A small sound classifier, trained from scratch: width 256, 20000 steps.
Rows from block 7 of a small sound classifier, named by matrix and row number. Rows with one number belong to one neuron. Each number is 128 + 32 x the weight over its row's rms, rounded and kept within 0 to 255. All counts start at 0. Numbers have three digits each.
After each neuron's rows are labels from the 100 clips, of 14976, where the neuron reaches its largest size: "responds to" is what is common among them. Only what is clearly more common there than usual is listed. The data: acted Russian speech (Dusha).
# gate: MLP gate (model.blocks.7.mlp.gate.weight, 672x256), inputs 0-85
# fc1: MLP up (model.blocks.7.mlp.fc1.weight, 672x256), inputs 0-85
# fc2: MLP down (model.blocks.7.mlp.fc2.weight, 256x672, transposed), outputs 0-85

gate.199:162069095120203165116149087112146107117161148122155079111133132145182165131126116091148151152108086092104163160071199143137162142112113075123088110153110082189135089118135170124129142081170141133152157131137190155116132122109149132059133138187132133103082008
fc1.199:129091085094125081103095153100117137176040150119142164139154132077188147112149189114164083117109113091153140128112145145127111060173160159143115130143091210098125115151159150152138191095162123115125123163113085128132159170127102056174087116155101131092157129
fc2.199:116146117104124175157126114113152143120165129208143153152159132134131157088110132096140154077176099165064139171141109069066112087125119085121101101182130121118130147149117155156137105133125116169146110184145110118203139127118156131123110111110107159118120122
responds to: emotion: positive

gate.350:104108101113105150125102096119085162105150148181101128111104123121112136147072115112184155159094135056151107150119137100100151058155081136122116092123128180079057198147109130121115163077169145085117173050153097151201109142134097151156125161143114133050115129
fc1.350:116052107119140149117140114136132102132116168067084125073133135130131162142088120158139112115141143146111126149156083151157108139038078162113151105064122104055070121169236118170130079138111172152120092178207085156140091141145118155094150137140118217128156131
fc2.350:125135156101203128150110119152110093112084121093138160081120172090095153110145141029110144160105126165144133099148114096119191116172127163130132109092067106168132085096121147116180089135133164132157146111155132163179149141102130066197128118082097091043103111
responds to: emotion: positive

gate.640:117132067152144103122127195105164126117078120127066134185096251176181145165121098127114145144142119176106145185134118135131161039167123117105112177188122110159129050133202127069114158130102149095124135115168106086123165085172122132125153123136149103100098157
fc1.640:143161085071167115138095115041148097081071070121129124125156170146173195129149117145084143167156093084125163129131184132129143169063111136109169136174179136102065130093170166122121133164166101108103164136106146171148162170136123102078175104052078150137145121
fc2.640:148170158096034161175120066123095127119115172099138163095082118117136103161125105144162162133143136104104148068108106127155137121121160133173173143164109165188142132090087135123147123147112138170171081121171057127131159122128123082107037132120122048163143158
responds to: emotion: angry

gate.221:131131163147173144142133114142101178138132134134151217128110129172154148118084091162135139140164155092063113129135157142125105123188119125111165109129076178117149166144161112150102148090187138136140113140160099081140160143130107149067066121194079125183135177
fc1.221:103138182087132116220127109173149143076108138162123136193138200114160128143013100123094138125117071118091179116087144155094089163122204104156098167136130100086148089125138167086120136098147150068136137133189161097080190095140109144110087121145128114138175157
fc2.221:117157100134057115060139135101182151143130139152150160095131139104197037129119120112208047158191142151059112107099106138115139123081094125148180149106143171118126137124150180063143155101121095145118119144162109114085101131144154127149103120109106141140153151
responds to: emotion: angry

gate.663:190123100155142141107164103138133114117145133167096138087099060161145064172151102120113129145098102137188106119104118152121085178094167171164080154155194112135134116128158112192086080078114136146171151098126134110165102161100127199133145158137107090123125150
fc1.663:170141134119110097130108108115119119177105137118126128113054088101138134113140096162147151171102114126094147053079122183109201161102134110143091091107123094131199145118091115145144131169152120134126180182100081133134115135126128158137120200123135101119120137
fc2.663:121163103136082124163092164081183123123174151132122144073099115039131149160099113106115166118129123063224111179106164132152177163118095143129051140123092157191098122163126146056165134108144081137105120097128075110102071181079165131091166182154125126134139099
responds to: emotion: positive

gate.150:060085161163132172123148152081149158137115176105127228204148109068117124139126105135136093129087101115136191179131112126161171120101092143099113117157131075135133169120108181177094113136124158159192182099086136140122127093121150161120091143139098129112182083
fc1.150:142075144117157092055154092138136155121115146140101124107124122088144130107109157175095127205178068114144150075128159106146134124132169112126097092142116157105144164136145146114061082105134163097127173173135166161122128106127074090133178097130132111161094163
fc2.150:085096125133115095143067092120105129137123114148090136110107171148144156047144148152144169109153138127100115100179119076150106191159131098130093161186131123126161148096134130067113100115144153132129149149057169085098175102119155157133057186143116239166114135
responds to: emotion: positive

gate.112:142146216153116068195106116078126064127134105084168157107113095079114136120105107122123139181107084064135142109126128143114140125112145109098126181124076059121165132138070108114058103153083165167161170182153166159140091117098084145166109190127097113151114102
fc1.112:138088134116117113100120104136106138159148143212124169132086142085180134139129156117094158135132179159134147156171120170122124172130131125179147135104120070095143114093143118130106160113058179104125111049135098138077076182071131167092134121103171116187126094
fc2.112:134104145111141104134106092097115133110103106091106108152101123159085103165124120173159163144152062112145097152047083145161083183104146198074175160141132168102122103138122143147122080145143142183165124120097153189183009134165133174115136161073123140144158103
responds to: emotion: sad

gate.227:161066085125175099143145140137226128113123190105178094135107092105151117133127130076135082103176156149106032133132111157177159172133105168096060074112096155179117069146174139105109104130117158171128123176114200150127067117113085087153107065125145116150139154
fc1.227:160140181164112100090126136161133138169168167159086109122163104151144198134216111137063182139124099141151104130143106116125109059146128158098142076091131135087150104190133102120168125133097114103134119180085143156155133145106089151157130144114118131149090142
fc2.227:129125174092119073148095187139147149105188141108109109192142136084138136103133089156192105097158191120126091148090124100115077100112139131124156123199125104101143090022123126116164117084119148094144144123102138072056119158198149123121105081077061126128153152
responds to: emotion: sad

gate.117:122142187078164133124093113142133118068108141148119144119124122134106103156140123170160076109141126131111080099139136142131162116105138138155049142121135143087128123180093123110090152125133119118125106104064156132074172152113106150179125074187120149199139088
fc1.117:132162128151122147167115153140102108139145134118164109150105117205106065127112105131105121142123113102145087086075112145150169144179129151151104142143154134098117144125093065134143104109102073107102157173179111119145127140125123091114080047149121118109094180
fc2.117:138113099122075145075121128112167119104103127131119106127147171101183124097062055134182101146170139124136047193157157049132065117137103098095124100107131103088096174144148123112132113051145137154128166145119159240125118132094167181126111115121100178143156123
responds to: emotion: angry

gate.9:069087110123110144120097130171085149140192143158122079152078099065126105145137161139130125080210126151168127163180127071111098106073177115100134143082116141161060125148135095134173079125170075137138131164109109173211155107168167133145162110114104117129205063
fc1.9:147083077111134130136077158111118141081084107123129123110156139143106095086121155160166121109095141140145119121122124091104117177049106112149124150144105084102099104059145127160161047123148151123192161153160157163124087116166127092139127153120170112146096107
fc2.9:144099101145157138108171094149060144103117106149147149144182131112080116127123084188170122059046114071121090130128126049110119122108128129063203048130124103101106124153135157166113137132209150139108167104183132144127135099078159130128099180108118122095102124
responds to: emotion: angry

gate.128:138134169139120138112130114123116123085120127128171140088106099164135077080118119075129176128136130118094134200167212114156132156136142150157155147173122136143153139141135136164196144163139126098102141115158045160141179069109088132150134091132184132136117147
fc1.128:132096133162127112156137099188135115107074143152136129121096139142180091123130098061120140103161193132167154208109116097167063170088135114143093132129142152127078083126121087145112129095122159120121140110140077092132115109100157092103159121141156123141146128
fc2.128:102159107136175123131215132137175101143103117124103140170115173081168134143112085164141119158138134064125134136150183191122169104082102148135121138056116108092172175088137165106111136142151131111183148125072110197082083142067129184090068124121079095142141132
responds to: emotion: sad

gate.662:137131089103075132138161073159136127164137105124173144116193120183089194125176143141132110102035130164094147163089113116172192080100123082119106067092143099089138163148135165154083137117120150076119135118127090087149116061112165150115093172146087136130139094
fc1.662:106152142149100136106104086070170145205132108118109167162143092117131176113135165109099118167112139082067070203116203142140128180128211144089148163141066117167111157122140128131150064127157095104139061123153135147063087113183074176120154085124087107113150125
fc2.662:174143129109097170095152070099117099147144083136152126084097212102160142232135121086135122066135136170113127128069122124149114193125107133172150084072148099116103124158153045163174132189126155136083215100189133080080142159134162115067136138067108144136150150
responds to: emotion: positive

gate.68:114095093164106145110203106163158115130112124071099084142092160145165105173142107126124150110117098150144183170150113176080177135090122144148122068153069136115144161127154104156129120104131149148165122055114138124113115087168122149167197146125158132206111112
fc1.68:090137117160180092125150146108126140117095074146094124108133125126202188077103115146183105153121139143140124181171177122163173117154152083094187123136175115116143111094121152084139134130114141114112147149104144139095149127111156108131118100146131179143138034
fc2.68:185111115116095189131146158124156142127115166152161118061088112137140147123106088080154069117108131133118089126031130168147136126094201068189146176205158134131116133111136140164145152109120065149143149135155127167081218132165147159093136123110144107110099141
responds to: emotion: sad

gate.119:110112151134105096103133146069131131134142122116117056138143079139119151111118181082171173104109145118120098129115107087123084179095161090121106123073141117070107147159151154194190133101096109130088162166190131161098156191105135141150153111095122104150142132
fc1.119:057112083096073198154089125127112071107042100142065102110194141164148116081145081103133193107146121096137171102145138177148123099107165146141117065184094130180154146112109067108171167132155077138151126110118061148132131118106114124138087153133086071120159140
fc2.119:132139150118101177140159202088131152158144128130145094117151118101154166182134155128110109128121146095131083113111092161123144136161137143141147073113165111135109103083131105135108105141131166129156120158114099111177138171095110157123134140132167161114090164
responds to: emotion: angry

gate.228:202121174104102136122139134161151116135146192146147089061197078142108095108104141142101169135147095120121123104124106126158149132101122167109079127177143142154151142172150123162100151141083096206130130149122110130167153099170122136140081144078137130097082163
fc1.228:170130107106072154060135159201093134198118102114104049136145122079104106141108136099079122140115123086112102168134100109145129060153112144091177129165080167108110123146160146215160105158138128085142107113128132100141126197143126130143135126113116157119074110
fc2.228:089125113081110127163143149113120155117130124145137135069066160139106125090076119132115126100061138124071134164152135121128055136156133180154147143193104130092080140120128192118135178119158161184134100095113159093087140077186124095102167110120108054227158142
responds to: emotion: positive

gate.153:107162098180125138134088109189142121140119148075130085185092113068147143127092177108161078131141158150117079138102078119072086140146110184104135187119124158080152111111196205095124097140116108121149065099116140190115158158145117143094154142132139061070132086
fc1.153:188167196119117120130195089118108148101133147092065113127156102070154166136164149145106169114100144142116156124141179130125076152104125106148059131180071129170081168137162129097132121109121102181162064104137122137135109052115171067164120135123180175128119119
fc2.153:104141115141058085126133094138121124103140102047148155218127081112129169136108117158034147114173129111133067131181188093122121009181090103114085084109160099103146130121115129140136179175111106188133141127134128111087124159183136108124172123132106092132133174
responds to: emotion: sad

gate.111:099155088096156161129102067179109127120143102161081108100119109117147105049129089126096112128126205096130167127097127119146081058128164157136159121138131111082114093185150086106111101151154159115097145097133134096110109071092138142122179108173160112082152155
fc1.111:166140156130173092180151139085109170113158164168111127111147135153157067088151101119223086084164133156075044131180109115124137144135149097201144142094150100137111107152099164119126200155094120132156104174121092129091104089118184118073081125123120195130117160
fc2.111:061126126171128152150119153158121104125155159160177105157133143131148164185142055216077131168158080172124147165074154210126078169124123173128110091096127165104056150150185082102110096108131112144136112097169142137121111115137105104137135134129129013126159104
responds to: emotion: angry

gate.533:090185127126108179134114059079131128116155099090125130190137081084123161107138154140117139081095037156164213166123079109109075203142125120135090159145161105127174143137113136142121122107048115138090149135142105140129207112135176142157176117093097114199152175
fc1.533:073165170116158133172094062149090129132146129118133133105100134142123123121126170153115101107129169182125135137154101104132131140136131117135197067105118149145119140094143098079087141112095139167144225100155178100114113131121095118110163138091132130105163117
fc2.533:106134100103111154118123144119165136114124138045126122131086106093120129139143111139149151131150129108153182120123136106166066104074121114125155153106159212088149161082123119086082117123162136152126085113134147104163109092127121136159076188152179101153128121
responds to: emotion: angry

gate.354:146094127160138124150132081096129150139129159158115145140173163126082091128106152141144150096115115107122110114168131160166145109065083146122072061179087085118220090089088140109072158154121101113143136083197124043084100107170114113146018169132123122126131073
fc1.354:132118151161166096151086139102117097106152116140126158181157133128097129164129092131147095135058144143076109159160138098113131118125218161133119172175097095108131126175145096151130137131093162173102094067107125177109164120124097135090139129093144142153122061
fc2.354:117110110171133134139152137149081113111150102099116168098125035089147172110122109126179152172126169126187106192135132164119114068102127136115196153123081110137086121167114116113128163119116168144178064092157061098083194094077151099136181137179134143113163140
responds to: emotion: positive

gate.254:063172161122141129200171150109136131086173142094139159087108113148127121103151058119157140100099151114118180094114182113140094103092153164171105124096187125152117126094204137074129131165083153086069098128130163155155167088123159145063139150109144178105137153
fc1.254:110129162113128130136131211086147129120157151152137124117161141115169115161048131093074088120142149099165078132100143156107100142131103147136170101180058017157140121167116160116119156129110135183074167096094075126129122113173124110152100203133156159129087125
fc2.254:068087099127148110093090108118161082109093141174146132076089107103077136063201046164141138101133133116131125103136114120158169140114151168147116117157159131137151149142099168120070090126122126066090116140133098123150110090118117092108069090150070069122142100
responds to: emotion: positive

gate.236:131148195142074109137145123210152165116092136159100179112123162093093112153186062119118092172116121140145154110080151135114073132084132123208145181103060143118156104110187134113151124150148150182140118103115165158064107163155101085146099118106094140165063134
fc1.236:192103176155061140105091115115079178171145095092098114118150114140143107138103156083101097077156133144102173133101047110101136133110141146139103114135146076212153109136092114106155220117042166145111162173101135136144130078135062071116168133121108189141093133
fc2.236:040090113130181108154179177109103133152138118119078213170138158158128144091126076039129176156111094163107167189125158173123091097138130160164181092123104087189114119069091202104188057160171130141093124060125089159109108121176164129123125105093101152130098164
responds to: emotion: sad

gate.155:116082137126198133118113167118091098082193126174109146138116178176157071099157124150129147122181104057069132122173135182128100153102127135166091152107124128127121161116095103071101150109121038161098092150142125167128113167153134095129152151133131172153124144
fc1.155:152101137048132105088151133118101098182111059115164159160112107063150091126124129165145060136120139139150103116144129122083106055112132163132156179143129060141098131125112098166113167119086174138143113171106136101162146106104176197202087150105155127101143123
fc2.155:125152095133076148145121175139069114145144114135103112128109096106097073148062156125153139164098116088157063163114069060151088124091148142100101126144140171172171083147093104171095116101100095190097121095149124138130096097111137033093140155144143113162183117
responds to: emotion: positive

gate.411:140061088101127086130112147109104140168107065148143154112166127114084200082169145136117132128141097155146127091077114153161147139098166102070028120194158112115091113116116120111122148137132158094130179136054102090145126086132075174191116168123083055143148123
fc1.411:187124157156136130092123106129165181163119098165069136137114152080123138118071158152175168114081130071180131127089107143109125131057132222161114112130146133091113090119202121144132122100170140150197143147148127176073132146154157151128122174101126102165110148
fc2.411:074099136139139095147121108133146128121160109097179110114150126108175167154046097091084132135142173162153119157120161165131128135179166130119128113173200150183143113053097110125178134143137092136120151153151105067158171099147078165095147177066177133125136088
responds to: emotion: positive

gate.521:178134076072079137136138136140140082211159117116099120150103115103089156106093089163166162121133144109142117128072147152104141096096130136091127079119126163158089099097128148087148073157133125115160155124137131130149127070131129093108132084155129156153095098
fc1.521:111225157099088133165137102150128067107136138124134147106115193103128148155107124138047143126161102140188067137131102109156148169157118062168107154112139189091174123089042158184091136112171119156126139122131112135152162121093108121122170118088100093117134084
fc2.521:166203085092147141066094156190065167143099098091201125146130108193124192125113108126159113070105091192119090183099128087145102097073110173075179136155122132077104121148182137113121114133120092087119121147137077095123144145137110120158136123105108129138132118
responds to: emotion: angry

gate.368:059115111131155128110082158133188060144121104145095176141074136142096118148101130132181113098120146119121118094061156149148085090095100067116062117084069124109102120182144153172103082169084069116134147149101098114099103124086116124108166180156084088150155112
fc1.368:171144119142149100183117123108194109169148146124127143059072116126084132137183102118156068155143162183167131126083107145145111144086144091108105101150093112140106147165153143109131150169133160156111171102180103103103098151161145164150176191188068120171110140
fc2.368:150130097116148149066075109137139130085146156133150116142104144136057155107128100131123023142169168112090201080088087085157144117124126124158097171160128151108105175100075116174126096121097098066138077129105098111089111090103156108125180099085115192152128140
responds to: emotion: neutral

gate.399:143079193141122135132106157170105127111111162122118118137093132144094122093084121099104083094115049137103128111125111155158119108147137134133048115139120082134099159130119135088151078159164124146121219163104119129109093068099080156072126112140137111148116190
fc1.399:105125134118139114093117124077121157075136171133109072109124104152143104158128143125134148108198120100137155115204115130110144119126149100121101155134111153106138126146120078104114078139104130081142148139110159165109109186119140216100193205113186138093104145
fc2.399:106110097161090126179079124144151104221093137114143077151141092112182096102157185137154091111127152135138114104088101167121161157089165125110117102157191107131113110177129208113138216113158108098152155134090163124100120122115118149054119083088121121085098171
responds to: emotion: positive

gate.24:067107149172129125137170132101130087085135154148100123072143115063141186129111097105090139177149153140119138102132127165091098163046114149177086166150078148119108102137096126211147112146102115117054198155132077148132118110144146119146144148159180083120129139
fc1.24:128054076128133096154117153129079112055091144095142151178062105089132159112137098108115094155114097146154122161201155087127134124154139148167147065092123136093103086120060102136145048113135109087085135152168085162123122095130162096085126138113157114132105125
fc2.24:121160088133133088103142129103177149104103124112249116112136069084100076162127154127159158101094182063130128131176132082092147162096174137175101153170113110189140166141071139163161146182157151081146122142102057173099133107117176076140122070145087111136146124
responds to: emotion: positive

gate.583:109144160061145145154123115170087097150064159150079127117129183129168066088111113106104132077098120096116086099105120134129146122132112087145183196090132095188127136126155072144229123105151127125204090122117128203152180119154049148156164141090129111161157133
fc1.583:129077099043077154212041136128120081181141096167119157150176115142155155119153160194191116108130084093160130138110120154149114122110083085128100090111115115119157134151174166123089110149170164100099145129136139119131082114114142145120126144159145116139108092
fc2.583:117121069118126150078134147142085138121127162105166138096154098152127120082170136129149131186112165121123111076143132098131117076175175132058237123141190095133154139090162063096134168110088111093170129104111150156121115155134165135179122155133125144138098156
responds to: emotion: angry

gate.429:097107124146090167126217108134126105103156150040168130095142149092139108120169155145115107117149091101102145169123091155139131178157108145105199072142094084113081148143152140105134139145120178126155128143141154119152147142106127114153211098146120124096139096
fc1.429:116114139134191097135206102124133080110126094106126067140160107155127098089178124113145179081119164076114149111166126126119140135072141090144173141103152078100109101103140185126146130083127117150152114167075131129138173144131157174094113101101159160118149142
fc2.429:169109112118060157116102124187103107135109134102102120085140086166142138167144135074131156101132139117072110150129186172112096109187155160091179119183169141161117154179139145171096152138152122146127118132138112111098104067149117172079136136153149106158104116
responds to: emotion: sad

gate.240:122150143139152093158157124108156144116134090201098109165107126136094181133107086157147092120116156172192130085085146140099159156125171141158055190132130136075091127149105090153104116124143149131083120125132116171148129148153068187084145173071135134088083072
fc1.240:182119112103204119102110138092104176161104165103172116150116121099113121160125090122091149197144107151135121062151104154142095130130088120146163153057147129118139144131138158119097095149099209134097158136102051090164137094180112074051128169159155091150195095
fc2.240:165161159059106143066084148071109114109151100145081086099104094149089204117139137118129108127149172103130167112134131136133151134163121117104153088107081102160149209151175143165185129186227161041142130118191122076141135122119134196175141099095127187063151137
responds to: emotion: positive

gate.461:098125134122126092118144164138048160108080098205164138180108096125156116130140073092136098125142143110113123055139104107099096131154148159142079170133093113062142137100108108134109117136112167184160119149066156175099115202126122130135071108170179186202099135
fc1.461:132176156129195137127114082146176146094093144165130119139151111118125149145101130123110129119109150116091174132075144119159132129144054097091075076126149089092130154102233153129161104127133160147128090144099145124118137144154164117092101135166148090109093106
fc2.461:167125117126108120101125134129124138118105136112124136143110154170059049073098184131081190144165159114092117149132067184129146146163134078181140197126128122125122136096095126139144177142156117134129189107112162098129093134107111108124124148073125153054172152
responds to: emotion: sad

gate.28:064090107108086048179093108174142121112110171106122114085148100112166076062081138108167145124083166112125167175138027096140118143186135114149126166092117113162143161118113091110144137108202090108086182136106112113105130166139126193095110099144181144176140151
fc1.28:140124140160073076157108141133163139078142155129135103085099146171148154159108133122111135139143119104147123143133125155130127148092102172195083142139132164102161118116102120082145160181105135153058138123074079132079152104125066162140119080066161111189088127
fc2.28:093115126130122174156137135155134128161133145096102139166150103146100146124129114079124114149153054099112099126101091131098136182139106126102121086150123104154103145115086073128172119124188135165144178116108155149163123102193135152128119136172156124056047147
responds to: emotion: angry

gate.419:180109165106126183153119173078069089123193075157154070146100173144143133127118115097106091157173109170178158150069142113194124046115107113167146124129125148124105109108080136155101128140109100152127143146164167145153134155107139069071205125077111175122142045
fc1.419:102169069111155158158087129111127095108128096104097037073130128094129095096132126110110143083146174102109160120142194124115132055141102161122160150123108103175100067137159091120136138137103144140147100115103084122137075103131115172185093130135130124162050109
fc2.419:132123192111139156114161135164097094119114157131130173142125161107164067131110191141181149064114103154142139136114156104109097169133107132098082062141115171133152152114111187205119089069126161142117101123097135132083121156079128050090152153119097151159104080
responds to: emotion: angry

gate.210:112141080095083159122077180092110138138103087201113171128118162114068148150112084064125078145091118100128092088152132130194134173098077187122139134139136117136106150111187152151186177112090129154172130097120103104039119153072109097182202091142188133150100111
fc1.210:124128143140095102098134118137133181171126134114116163189142128127150146120102106132116160149103139142123113136129136123074135165104185094091121060167101134160171081114123119109110136127149115077085058127145132151166203121081061118097117140054108137136111110
fc2.210:110172121139137087225077095144105116156119144148081124134031090075123099083102114115064119121120119120165117128168134136168149173139086123138055142110175172118116091114105126125109120147153073158110104173123090130132108121157167189108136195167118149205188093
responds to: emotion: angry

gate.666:106174080119113109111128137130117109151173107133177091066165188116083120180092110121103048141160118166135130144139145112128099145164067101154114125134097143088116106127147120143140105140145171103134128187121132166093195131125111140106094119104100126169157139
fc1.666:101105031121158094105088115148148082179166110098150143157062136063132168056111110100153139110098077136140095108132085107132152077177160171152133156085089078137091156095131168147184167106096144121119121116060098141179117122120102144171127163101091160122104132
fc2.666:138109138172123150090170078172152073123131104153124149135191147166149118108128180143124076108088137091131086137085110129151128090126114159083179120111143130131049047128136117138147151140134155157124122113157145141135034167144104090102133125093144174124123159
responds to: emotion: angry